config.toml
experts_per_token = 1
shared_expert = false
layers = 16
lr_schedule = "cosine"
Rows from block 4 of a small multi-label audio tagger, named by matrix and row number. Rows with one number belong to one neuron. Each number is 500 + 40 x the weight over its row's rms, rounded and kept within 0 to 999. All counts start at 0. Numbers have three digits each.
After each neuron's rows are labels from the 100 clips, of 14976, where the neuron reaches its highest value: "strongest on" is what is common among them; "peak on" is the class under the peak. Only what is clearly more common there than usual is listed. The data: synthesized solo parts of chorales (CocoChorales). In brackets: how many of the 100.
# fc1: MLP up (model.blocks.4.mlp.fc1.weight, 768x192), inputs 128-191
# fc2: MLP down (model.blocks.4.mlp.fc2.weight, 192x768, transposed), outputs 128-191

fc1.670:491511433494445480468468420482471478496544516550524446522491531512488602558508516546506477518438499482482493512468469439492503498482504523449478575479496472472474508476528431495517452468494462
fc2.670:536524516446515570427472511505460494531447549484527466500558493516497436459455503476505521508530550478524528440535496519499501531484546584432432547433501562525513556484498446481504517443503482
strongest on: note C3 (60); note B3 (45); note G3 (42); note C4 (42)
peak on: C3 (60); B3 (35)

fc1.549:447473464492537566497442445488482536524513495452411481525461533566446552602401453478515587454513442536496475469544592524485519451426487535469435495521552498490508517504573539512513454546511530
fc2.549:448492550470509492512491566512590559492434421441540563449458523552419510429486449518470472540527481509540531471518478425594518519438547411450506512522532472453500480562510497572501483488472479
strongest on: note E4 (100); note D4 (47); clarinet (38); viola (34)
peak on: E4 (100)

fc1.18:530534495481467538459457474513513586525466396511500524521477504500500516525546456432461534478512475515453442522471477557485505530469539491520530492516464459461533448489487548544483445376486484
fc2.18:502434583511498520568581529540464459461543467495486548458501527484500504576503495445536454477490500513535589463509568451502520537521481554462481487499497505459541565574509536467430505575486449
strongest on: saxophone (60); note B4 (50); oboe (38); note E4 (27)
peak on: B4 (50); E4 (26)

fc1.369:525469471519544515578482507460526485479517485497522435515501464475489478486450543490547533577506477507427501541482604453478466534453529573531480499471567492547474466433476619498504432518512510
fc2.369:494572499465544484529465475502475461457529458534468475503594452546446485484468522527496424497422531498517486471485483544486546468562531568431476449507488473505517487490446501546540455483495538
strongest on: trombone (93); note C#4 (55); note A3 (34); note B3 (33)
peak on: C#4 (37); A3 (33)

fc1.448:479503517549467502481523531497455551492519475480518528575493466484505522508467549535520470490479523507523543503474515507483503527545496529408525586543535399504519547516442474500531465610583512
fc2.448:484552517516494413485498543482517482512526477563481492581469511541476570414440501515486467577533498462437491474470525453480494526501475575440492534491504483449493457482546465574499502563525503
strongest on: saxophone (98); note D#4 (52)
peak on: D#4 (52)

fc1.220:555534509471509496467429502483488472459511516517451529467539490518445555469472459503495505516564440516460452536552536498560530525515502549464489463545598475423593488550513553515486464515424481
fc2.220:473443531486519460516502593554457574434486524381420547517495452557438508487439484491465441532517536564489484453496470430461511507508494519430473398457486439476469526406447481543457518524572513
strongest on: note E4 (100); viola (58); note D4 (47); note F#4 (39)
peak on: E4 (100)

fc1.604:522539474523428489512533495510452476453461530537465495478511521562516436524462511494465482466531475525435525485503507489448516495600454562455474529505504509573509523528497434532563504443436538
fc2.604:484508468482503568472476463482519471513497468550486497489571451485415476511467517516510464494499472525438460536517526432469499477539514592423454520460504492534483489453463537557437542474515620
strongest on: note D4 (50); bassoon (48); flute (40)
peak on: D4 (44); D#5 (40)

fc1.204:464451503520455489458554523525496471501457478505532542517524551560424549441449527525501455509545467462413531510564492526564470482484432460474541499423490524573489491482508620495488503470550521
fc2.204:500536590514504609521540532502522472453460483501564491508470508458487480441449555560536523543493520544577504467521507508509519460491437444498485512573498498502510571488503521478439452541526504
strongest on: note D#3 (97); cello (89); note A#3 (46); note G#3 (34)
peak on: D#3 (98)

fc1.392:461452497428526544531493506508523600503527439561503516483522572474453451500509586472479471521482547475548492459398472445547444541479485493456456481479432440511496499473493529462519464534522513
fc2.392:513398503542525508529517410491564520505478506572485505512502485420584469474511467521556466458504473475373510591539562441517489493447486476479502528454530426554468491488434512595537448512511470
strongest on: note D4 (59); note B3 (58); cello (49); note C4 (37)
peak on: B3 (53); D4 (47)

fc1.608:498454433522477486520510543521582519526418497435458470498472489541523500445443513491569452463456514467537533513472553496464464461468485507466420520481571522406440536585533468583457468433497515
fc2.608:554498526470499456528510426521443523499502492517541579503504487491450575482447517539531566519512543493474559547431478496480510535507556494564428470483525487488502543523527425493482498509502442
strongest on: note E4 (100); viola (65); note D4 (47); note F4 (31)
peak on: E4 (100)

fc1.636:481512502488484503475548474534564469556528478518536503528467511560499475458468461502527445463558560437560516490495555523474497521541459562489523523525516489541472500426510531459540583517452539
fc2.636:534482476476484524577515494465540467498516471490429431526450573454545547522507548525518508510475472551436592511530563547500446527469501482451496518565562507564521482530570504578481505461460496
strongest on: trombone (62); note D#4 (58); note F4 (42); note C#4 (34)
peak on: silence (51)

fc1.222:517476505517579549482562488551531562569517486485550488512416404440510544493515534576550546509512511572596470514492514469458558503559506484525432552556487441423440514444481442541461487519529495
fc2.222:506463516474490485481494513480553463518510507501480505542514512558460477501477520487450491478521536487489544494501465478501537561520560563456511538425404518527462411461515540613500464446584571
strongest on: horn (100); note D5 (65); note C5 (65); note D#5 (49)
peak on: D5 (51); D#5 (47)

fc1.441:434564449532462500525432445516511505483484463539496557493535485548463550515494500422553549552483480465449449517418587444522474474467481540491475540443526524477512519426561554534475491526591534
fc2.441:511459492510437486382527514518463502474465513496494486543505489490554521454528500529518470450416499463491603523480540450544514504506429540474461522515465510458515470514520570535478436502490448
strongest on: saxophone (100); note D#4 (34); note E4 (27)
peak on: D#4 (29); E4 (26)

fc1.591:452552564424505449508482499539466490488531394525482450479436458502495463476521422501502464548467478475530514559449501505472477481516520483422455488488494516551482472437509473552511537552479503
fc2.591:510475539480536537495558476478499456532521596565458472523486522448507494528488463509525561449465534468488500519522557512460479538493484579500495504444523412409455562513507535530510475438449545
strongest on: horn (100); note D4 (32); note B4 (27)
peak on: D4 (25)

fc1.168:518441521550451519483484499497531473384484431456519464442469511516533484474520555550565490432553444458486502515565532527437517496451541588511439518521444405579474488517489463511555482480458557
fc2.168:426520548430476499462464549533531486504480416534473526532531426500504473503494494499497452521468488533465511474522493506440474448523518555466449546497528497567470481513483510616430508561582625
strongest on: saxophone (52); double bass (36)
peak on: G#3 (36)

fc1.663:499494500503445517481534540457506492459520470561516489466563463442504490503469478536425495496516547486486527527541524507418515487502525481521478482490457539467523511413461535530424502604510473
fc2.663:479573558517507495478516542486493513515469538463489470543552487510469576487491466472474453480524543451514448573494500447512464518534443529462500579519524459450506485543536499536543514505516558
strongest on: horn (100); note B4 (51)
peak on: B4 (40)

fc1.14:479489560462553564529494546553518468430558481417537513542488502522452509437471571542517449478509538523568531508502474506503480531472460470479535545462576478441488461472529492523527549548622505
fc2.14:549482547476506535463525496515446499443500458556462524522508526498482468465455528529460481540509478505473536497489466489437510496485489480471475518534546477444471493550456544436507524459491484
strongest on: note A#3 (100); cello (76); note C4 (61); note A3 (30)
peak on: A#3 (98)

fc1.727:512512521488448556533486526560392501473565450548520504489505416494468499550436551461446497507561487503450524500463460534427494537578485460440468575575611551496466491476496462468507545508464479
fc2.727:469520426453516551402506484519505532462497427521502512506575415524466523545536515517497518496514475524500526488505576446423516492530555562461476461494553456489446494495509502534455521492523542
strongest on: note A#3 (67); bassoon (55); note C4 (54); note D4 (51)
peak on: A#3 (57)

fc1.668:524532487502533505497486497509534457447530523546535551502534480494453475489534426495473479556469558449539502454522563498482460448483520493518483535486541536512470492489498551580478540502510464
fc2.668:492516506480521489479542521499495452494533543498492449497500495508455550485463477452518567498578447518544533563468480486495583490592539496537601526528495483414544478563529506477533513526501485
strongest on: horn (100); note B4 (52); note D5 (35); note C5 (33)
peak on: B4 (41); D5 (35)

fc1.389:486440456561550495464499458444464541509526497489452485523508483515503574549537427520561431476545484438507514490520513509449456449596521500512501530481518509439499491520536499497573524530539474
fc2.389:486509484465441533502526519409450481476454501463489526528477478442497576471572471529503475502503457511500504463509400465529489551520575478465471564549441405490521470495475433455535480490485545
strongest on: note C3 (54); bassoon (51); note C#3 (47); note G3 (41)
peak on: C3 (53); C#3 (47)

fc1.586:464461467464456528436466489546461494469526487473483489481538446489501466544472448518543502525473484527522500416526433547503552530515489546474493439497533389459510466532500545481550517600448426
fc2.586:445455463560477460522538466525487416463516536516424464520466480510508450506550477477466525564545539521582500484495494546500474531513474455543579529488512467551525508544523519458502547494491456
strongest on: note C4 (100); viola (85); note D4 (51); note F4 (26)
peak on: C4 (100)

fc1.156:478493483490543478483520500519504494488503515484443458499476558425492501510466532492488513480562486533506452571502539503531462497555471537487520647583460496542470460515495483539518542460447519
fc2.156:473476433473489542439511539645503512485506510440476443514475431457427481516460517522477458547474487481511486526526448501508530496494504455520528485530501474455484461459477512485498508523486497
strongest on: note D4 (100); cello (99); note C4 (53); note D#4 (45)
peak on: D4 (100)

fc1.510:453444475476467502548414533469514449517495498432509529426469531521435480444588503496634457444532439521580486498485575528440475499488465476511495479543512501512574450488507480562530515499508516
fc2.510:473470516544462463559471597490506481505504543501525479468506480517532528455571503480536563526505501513424620468482476543467511538456445496532527434478525499469596467507518511538565488521491511
strongest on: note A#3 (58); cello (47); note G#3 (34); note C4 (28)
peak on: silence (51)

fc1.73:452470424438524444522482458505545422465566487452470585490521522472505547529539524472481477506488550579485463484546523508506535549519515558439451543499539473484480520439470548449421562540530483
fc2.73:547496523531571502467498423474505505468458498518524499399426535535478488477495430466476463474464504548489515457505504502462428475471573499496391453505537558521510506577515474592572495488439427
strongest on: note C3 (45); note G3 (40); cello (36); note C4 (31)
peak on: C3 (46); B4 (26)

fc1.297:473511543538515441443420508561508504454491492513482480471470489481546534513449533530466513515519429489465521492527500504471529486470461554482593512450578574515436581491524512519517471461502485
fc2.297:514503495436531552506485500504499513524550450552511489501477503525459497509500496503519423542538491438613497535459565488459542465513420426499526490472465525513553519482512499491449514437510442
strongest on: trombone (100); note C#4 (97); note D4 (29); note F#4 (28)
peak on: C#4 (97)

fc1.5:422513475559464526500512453491506522452497488518497504543523519550546485520531562441514502558483466478476505510482541466507421508475452588500492562443474511496570498436531559533509485503493438
fc2.5:475486482526487436471501448548563468486524521499469508473532502570488508506539535479524511416462487498467565482500507472511561486451458521449522523500492525416485464514539548600543483510471449
strongest on: saxophone (100); note D#4 (51); note D4 (29); note F4 (27)
peak on: D#4 (48)

fc1.377:509518488525471494531487481496473475518463513550480504527586484469540457537485465465524557444565477494498462483523600526532543475472444517470499522530529458455435479579533492456526557580451492
fc2.377:521527470481459505522505490508557505477485458506477580498472501574487458444483504508509519503451502552569432484459515505544503513543520467533578493519502445468579494508334429463478499439526471
strongest on: cello (41); note A#2 (34); note B2 (33); note A#3 (32)
peak on: A#2 (34); B2 (34)

fc1.422:469503445447471466428424510439539443517498531492573477487520470507509569509475534494475510444531521462481472526470554434515522408542425585500465477483508456517466529552446533544451519458529538
fc2.422:548534533512511491565514557492547538431518484564592529559557474469550482507479477519490473489535489574522509458494578506515489446574530475524471483525430453421543463495535442467512478483525431
strongest on: note D#4 (100); note F4 (61); trombone (50); instrument: viola (26)
peak on: D#4 (100)

fc1.406:514522582531481496550477531593423486470503506464489438471480478486489557491606543464493466532494493556488498440499484415532505512469509486558489447506527517480532466493533521604503466534490454
fc2.406:465468512481494524408498515485518455497501458528502536485506423510448510460467489521548495476466472486508487527521582557488525487485497620470537580506460464518480485483475492463470524511556545
strongest on: note A#3 (100); cello (52); note G#3 (51); note C4 (42)
peak on: A#3 (99)

fc1.603:453570476545512467492461513494467543460505570487532455482509489453525563534540471597521478465525538533527504482478469499512429525526514431486493508497516484441465501472469467493507480519453496
fc2.603:484541492469517566503512468528464485560475498508486515478516565507483537420437533474552516531509572416474455475558462568496468480493554549478521555473475499534537521461468376458521522479460532
strongest on: note C3 (88); note G3 (61); note C4 (45); note F3 (43)
peak on: C3 (91)

fc1.378:455401447456523557524448526416567465512515470559509598543480453470448534540503473454500457553518535508524492567502502627505467504461531501505479521537544503548454500530514454446542507512501499
fc2.378:517525585457498466474399546466472491423495543433522446489494500518527420462548607496531546482497562533497536479435478481384520487483454535530516481545449500468475499533445549454478517498456486
strongest on: note C4 (100); cello (88); note A#3 (47); note C#4 (45)
peak on: C4 (100)

fc1.162:528470484494549469511489480530510571558521448440490427537484467529467562524456526447518428545556509460581502507470507474585512486424468454457566560515463533499493473482547508506524493461464513
fc2.162:543497488437507542531489506476527408501474458521485637487525562439511463498484472507504416504394524512447514506532483476451499478512470543504397543433572522448463502514432492484489487531518545
strongest on: note A#3 (57); cello (51); note F3 (47); note C4 (47)
peak on: A#3 (46); F3 (44)

fc1.244:424452448571492562560487506527507462441490502531522549513557492556543432493487495405505496487446497502525447486530551519441481524459483500534518572476521528549509536505414542518507509459455552
fc2.244:461506491511490474500462443470621538556508489507470473472507488575538535478514564480479566433524476447499549509496471421575462482496570532581499540496446531500543514451538473474433502535590533
strongest on: saxophone (93); note D#4 (45)
peak on: D#4 (40)

fc1.545:495582545474513475467472542434435522495524501482510505518535427527488498553457596474493508435521498471514456453488452476543507503519442492417485543476479500555544480463484479494518549565564509
fc2.545:489486488499502560514458520545531465498496447564544559459514455528455529513433500553535430497411469534491491556522577504495515463512450544488518473508446461503472491496473514551548498414557494
strongest on: cello (100); note D#4 (100); note C#4 (37); note A#3 (30)
peak on: D#4 (100)

fc1.125:517557546485447515520500471458474526436464458535546477545524446495443453481513481525547523521491485535484477508477508531521455563425507487499458515536460528464506493544490509524459482467550460
fc2.125:529505451509484480554568517541512483429495577496468447456473561427507507530477516475497480442451544516450503539497501500556504534471469476459442542422490485448559486512531521579510498556538462
strongest on: cello (89); note D3 (86); note A3 (60); note G3 (25)
peak on: D3 (86)

fc1.314:536536452447542500439459524498490541484434457509400540460487520601466499492462445468521532487519473527482472458513592519506505430526480528424470515487566466514499524558543528574495490518517515
fc2.314:419475517446522504503471479546486614408453490493509549511551469485451541486458524495493520508547449487518488531482575450463540491470469432481437409503467476448482597529459477490494503513492510
strongest on: note E4 (100); viola (62); note D4 (55); note F#4 (36)
peak on: E4 (100)

fc1.321:556521471469603526494442555571515531502443571504475453549460456539569514541533468564530544500463446499457473466568553437533460495469485417478520489557491444428500525499396488512427553495495457
fc2.321:497464457512546496508518524541487472510512576545423509438510467488493504471531445448477409569578475472515522481486498531504472517479494441542433532559554493497498473454533487459549434472526516
strongest on: note E4 (100); viola (76); note D4 (64); note F#4 (30)
peak on: E4 (100)

fc1.540:510460511530453487559528489482547513481572455446489447478504504516437479449540579515498551576509518478448521549515540501499491543434578526489497532542537456554493502439465556549539499504483542
fc2.540:420481511476521516474476519543500506544496464455527493479560473483450429486502482468540449516381460498510409427486513470450535496535464523442483465466479506502534490458473466498540496463583611
strongest on: trombone (45); note A3 (40); note G#3 (34); saxophone (28)
peak on: G#3 (34); A3 (32)

fc1.645:495449517449487525430471446545487510486526492468523486574513348536544466555416529516504493455475544474561424549462548456483536538519473503516545446510476471496515491480506458462530461545549508
fc2.645:558537498449508416514471494554506524533537444509461547488460495566399487587571473469517457512469451511466518503509478465541485462531616542456467547474541543428448431535502517554561446480513493
strongest on: cello (73); note E3 (62); note F3 (31); note B3 (28)
peak on: E3 (60)

fc1.502:490477518505504502572513437485482488487444475476544569534388454478442477565507494494497476512481560515505512463484479589467460483558468480498466484518441468462430500478485500484523521481498530
fc2.502:542440518457470525453461545503540440533496510484457509520446489522509481490463450510495539462553549443487484506454526485537520526491558568409483575510525508512462449419436502493529479496521572
strongest on: note D#4 (52); cello (49); note C#4 (45)
peak on: D#4 (49)

fc1.638:538456580459461514538519525539446468554445485492519511480474429533500569557523545511523477561545530423480477437529485455495489430518437457494555532460519414467447552547586450526490556466524519
fc2.638:528533454498560570490531492539468568463562502486483498466571442450497500518404557485489497511440453579473411530519419529468534488473435577470468510487533552448486452468501516530465497485478511
strongest on: note A#3 (56); cello (55); tuba (40); note F3 (39)
peak on: F3 (37); A#3 (37)

fc1.117:492456529494496509482501473533511486455546479502561492473540520565564537425472468501553486501520401478411514503480502499420472503533588466500510489462586430504576585585495536479478512490524507
fc2.117:606474452539536506488474472539471512401536495457481504537456513484485411468555516449458461517526560544493477499471512542514439510515450562529489525531515550519446505465441462473598550553440420
strongest on: note A#3 (99); note C4 (56); cello (55); note G#3 (52)
peak on: A#3 (100)

fc1.278:538538534544460479455542503573475424409515466508511459516561465475517457501514530529495465499526478485430631424511496488434502467499508539460459498460591439551507551512524476506594491484524565
fc2.278:477470486481510562446479571535489478501537407488471524490571487487461493482461499519497424502479508524486492518532481424468502506542515547439497545513491453536479462488428536571441483496547604
strongest on: note D4 (48); note B3 (44); note D#4 (40); instrument: cello (33)
peak on: B3 (36)

fc1.730:545470508532507486440543538542472534525497460547496425504442539504621443518513468495467525449546576499507502563507552435510535469453458567473516561531494521482494468592472438473512467447464505
fc2.730:450487466563544493484520421544549528497486478517502479522401553487583460564477520471541538517509546518558463501446491524509451484431481553479499551498456427510546513539440458452503489506427474
strongest on: note D4 (63); trombone (33); note A4 (33); note C#4 (29)
peak on: D4 (60); A4 (31)

fc1.183:404504433556546457509479505466502445486479566541551511564508545531484515481541426485536520493501474486523523452577501514539531484488492506485553482506549511523500468486469508462497466436506549
fc2.183:462517501508532450508507501481440489457509466489527437424531534467457553536452474487455499543488505506533457467590500512504442516495557512464521511577446494522496565453448487391474534553502464
strongest on: note C3 (60); bassoon (51); note G3 (42); instrument: tuba (42)
peak on: C3 (61); B2 (39)

fc1.752:486478454496520501466533477493569497456453496523553542511496504394499470508437434518461428555470523428484530485501524522478436419509535500467480527524467482445522577485474515553483528610475503
fc2.752:577504547425490499447514551468517494583485548475497461536488519505474486457530452506511565466471523503542490568495458536455569513523461515441495516525467404448507486548566503556546485484525545
strongest on: horn (100); note A4 (34); note F4 (34); note A#4 (27)
peak on: F4 (32); A4 (29)

fc1.763:477439394528490497518482549562518534464523506466548499471436482536466414469540560484518510493455521524479472551507517530505499453467519481513508571576544471470488452483514518573452527485441533
fc2.763:477538526457538473580471537498489473504509449491494562425527520482528514496500497481453527445522492488593531471538478518495495476477503509512467494535469574547471510494486532495488487460507498
strongest on: trombone (81); note D#4 (63); note C#4 (36); note F4 (31)
peak on: silence (44)

fc1.558:519541543513504499512508540577501510570545483533508502528524528445509489485566487519465520506432571446502532539510547453473476499536542508511456484453475487460492530452417491487463518608527460
fc2.558:522529509497490495458554530420520471544538507517524452465588427521459453493485438503573417418489518569589543494472509536539478596428455539496508601491496452488457517500509522496449521470522470
strongest on: horn (52); note F#3 (40); note D#4 (34); instrument: tuba (25)
peak on: F#3 (39); D#4 (34)

fc1.49:457483495471524594470505602514467446517535474480405467484490498546454478500561454449493535502457517553553433506512510508443588435507479510543525428490541488563509572462510546542542514466508480
fc2.49:438485503491527510573457445487495530426523530494484461501540452401478494514526528490454457477541577515586469534459510552457511521552509501489571458496496495467565447491461495463481479528477431
strongest on: note C4 (100); note D4 (41); double bass (28)
peak on: C4 (100)

fc1.597:461466481523516558527441501525513499481543469433504508430519485511507418482565536461462487519530532506492555521518547485517496497444505571580475480500471457531534551418512535538554485575543477
fc2.597:472478473449553539540446521544511439499562500519499507508575491503486494519469488554543509475431499480484457477450495535508518433491460550377517467470520544547462452444460545537526509481573596
strongest on: trombone (55); note G#3 (46); note A3 (43); note B3 (36)
peak on: G#3 (45); A3 (32)

fc1.762:538530545502522482501525520487476537446459452460510477486460480491507489504466559456445480471529506498512556470527502529509532504490478502429482509472497495483502488505535486484513563468487599
fc2.762:469505558443498535445483514535545491407475441514505533481555463494486502529461490540474501471466485558477472465459476488436492504542545547436485527446510512517470495456487541583492495460537601
strongest on: note D#3 (33); double bass (26)
peak on: D#3 (27)

fc1.470:446488483519498481460471538420501571543468485529456502502466475624479524429514534494471571486529452457552517521496486462473543522429526517531483490537474485490559506540499536630471530540485507
fc2.470:480483509518498484508505501429527508497479555491377481452455468553524565495465499494564502508537490548552584542542482475522474450549448447542468444524528449523576521446403511527497516580456567
strongest on: note E4 (96); note F#4 (60); viola (59); note D4 (33)
peak on: E4 (96)

fc1.719:555528574490492541497473526501597461466439474466555434531406471476433516448518468478505477502530490508518515455525478569477407537526501473472486484505508469522466467519525552483533521504551465
fc2.719:449480485521471570451538471504474521516447514422486582513578515498497525493504454571538542578488466512475492457499480482552460501493399550479503517422506525520557515526495553525468505527552545
strongest on: note D#3 (100); cello (57); note A#3 (42); note F3 (40)
peak on: D#3 (100)

fc1.208:465412486477586454518518533475514521574553523545553526486544485520472503415491501499466465555512508436507509506493446504549424424456524500536518492502434489459432450495500483508559492581454513
fc2.208:501491524563489452474523506485495552416506462503484485523525544434524498552552480387496593511524460487508451443544569490510502545510574488510560539513493502534485467487473490515454457496550494
strongest on: note D4 (97); viola (86); note E4 (49)
peak on: D4 (96)

fc1.248:484419473501484543527446526521511472472509560545514568521525541454512427493465549471500453520532513558522532445482491524617545489449492526612536502517489472479461564478542491533554554511530503
fc2.248:467523541443519528416465483522532535539533506537471509499514546522507629540511517465563472438487477458526464515482519548415505486461477509520510537622393578522526500503513523510470461500576485
strongest on: cello (32)
peak on: silence (95)

fc1.556:430557531523436567473419500563477501459536527478486464499495529493457429480521486493584450517499521526514434512586502493518459490440495534493508490472516506485467542417522518500550488452539458
fc2.556:536537549490449480516582488544482582447493540551477484473472505463549504491489451481477467461490537630490489515478494436524468572465495520486479523490490500491499470504525520483490487531445461
strongest on: note D#3 (69); note A#3 (57); tuba (47); note D3 (32)
peak on: D#3 (68); D3 (32)

fc1.692:446426512475410568407497475506556504471553513439570476490533483483516537469465467482519383571491465528418453532503429488506436538496466541503592511480520502462499453492547491479515538479471527
fc2.692:553520458508453421545522515507421480546495559479485514464497501479523472538504604456458474560463523528540481452417546471444561546467527516455493520434560444513503495523480537500425469496532493
strongest on: note D#4 (98); note D4 (54); note C4 (47); cello (40)
peak on: D#4 (98)

fc1.351:475521487505517512513480521564534479493558488482451432467487566485471445544527564498496508492525479543567564600471491431553480499529529546502483524597448462514494544549532479543449490522499533
fc2.351:450527452468521459437483537546527520421492480510472436493500470431511477533440495514531480495486565503516450521511436552515551491471452476486498555480497516512468474481433489500555563551444509
strongest on: note D4 (100); cello (98); note C4 (50); note B3 (40)
peak on: D4 (100)

fc1.368:452475523505503495454502479532478571536547536436509537506486477440528460456527534493449451437531473594485515503504481504554475526610472545444561493552517460471444501506498506515466516513443529
fc2.368:489567503425446531508491491500471473502472417513505510573513454569415597565468440439520461420481500485443460511489497521476497479550530571417507528485469468569496471475491530541518473540560544
strongest on: note D#4 (100); bassoon (72); note C4 (40); note A#3 (39)
peak on: D#4 (100)

fc1.492:518517472533418493493527557532473555483492454537517488454500488401544482486461496490480536502510496510491514548507497492474483478593457495474473517525564431512503551474496517523440495462529559
fc2.492:477501478432513484455506505517521516515487411567522513517538466509537487516438446508460439478473484583504501524505551481410478501539575584385476480479519506514551530433482507592457553446598530
strongest on: note D#4 (100); bassoon (76); note D4 (52); note A#3 (38)
peak on: D#4 (100)

fc1.317:516443592497475521422575517566529506498437518424457545471463514496448525474542427463442468555472502504506427443522463484538510564507428484417497489505518539526461523513522471431602550456470525
fc2.317:426511485468548509563461450423513440433562534516549470537511480515487527548518518511494523469514517498544522487504457503474608521455557493530481512492491455566551508433406517519485445542523483
strongest on: note C4 (100); note D#4 (69); note D4 (54); bassoon (46)
peak on: C4 (100)

fc1.710:520445532552459499509547478519482492375490471540558483441505479480488487569475534530492491405525477501462535449514502506428576484461542501461472486560504498544456471498471458562524532499475512
fc2.710:482485559435490517482478539544529475495488431532514496506577442508497480483514505524496413475449506505479446526538497465470496438495531556423475503491522477516486493469475511540458574492560572
strongest on: note D#3 (61); note G#3 (54); bassoon (50)
peak on: D#3 (61)

fc1.526:506485479520449510475493507462496469453522461576503463481487505477581541451514548493536512509498524520391503521509526479453511506409536529516398509497554474510409473427471527520511535548458568
fc2.526:504480536445519541489462542554514465459528446535510557503524451508484491492472487544476468512464506543545524484495523467449530486530557613457479528469503503513495485470452533478494530434591608
strongest on: trombone (90); note B3 (67); note E4 (33); note D4 (33)
peak on: B3 (60)

fc1.107:538518514479430504470504500549444503470545460522478476513528464508548476528439563505482496414490496444481486534433446469398505457566429461507500577497541446493459507465493494491581472457498563
fc2.107:497510503453502525400527533521506518488494468566482502484574440494457520493436475482487453527481465545484473478533508483442545536482508559442486562477531517539458523503448563554502531541539535
strongest on: cello (100); note B3 (99); note G#3 (48); note A#3 (45)
peak on: B3 (99)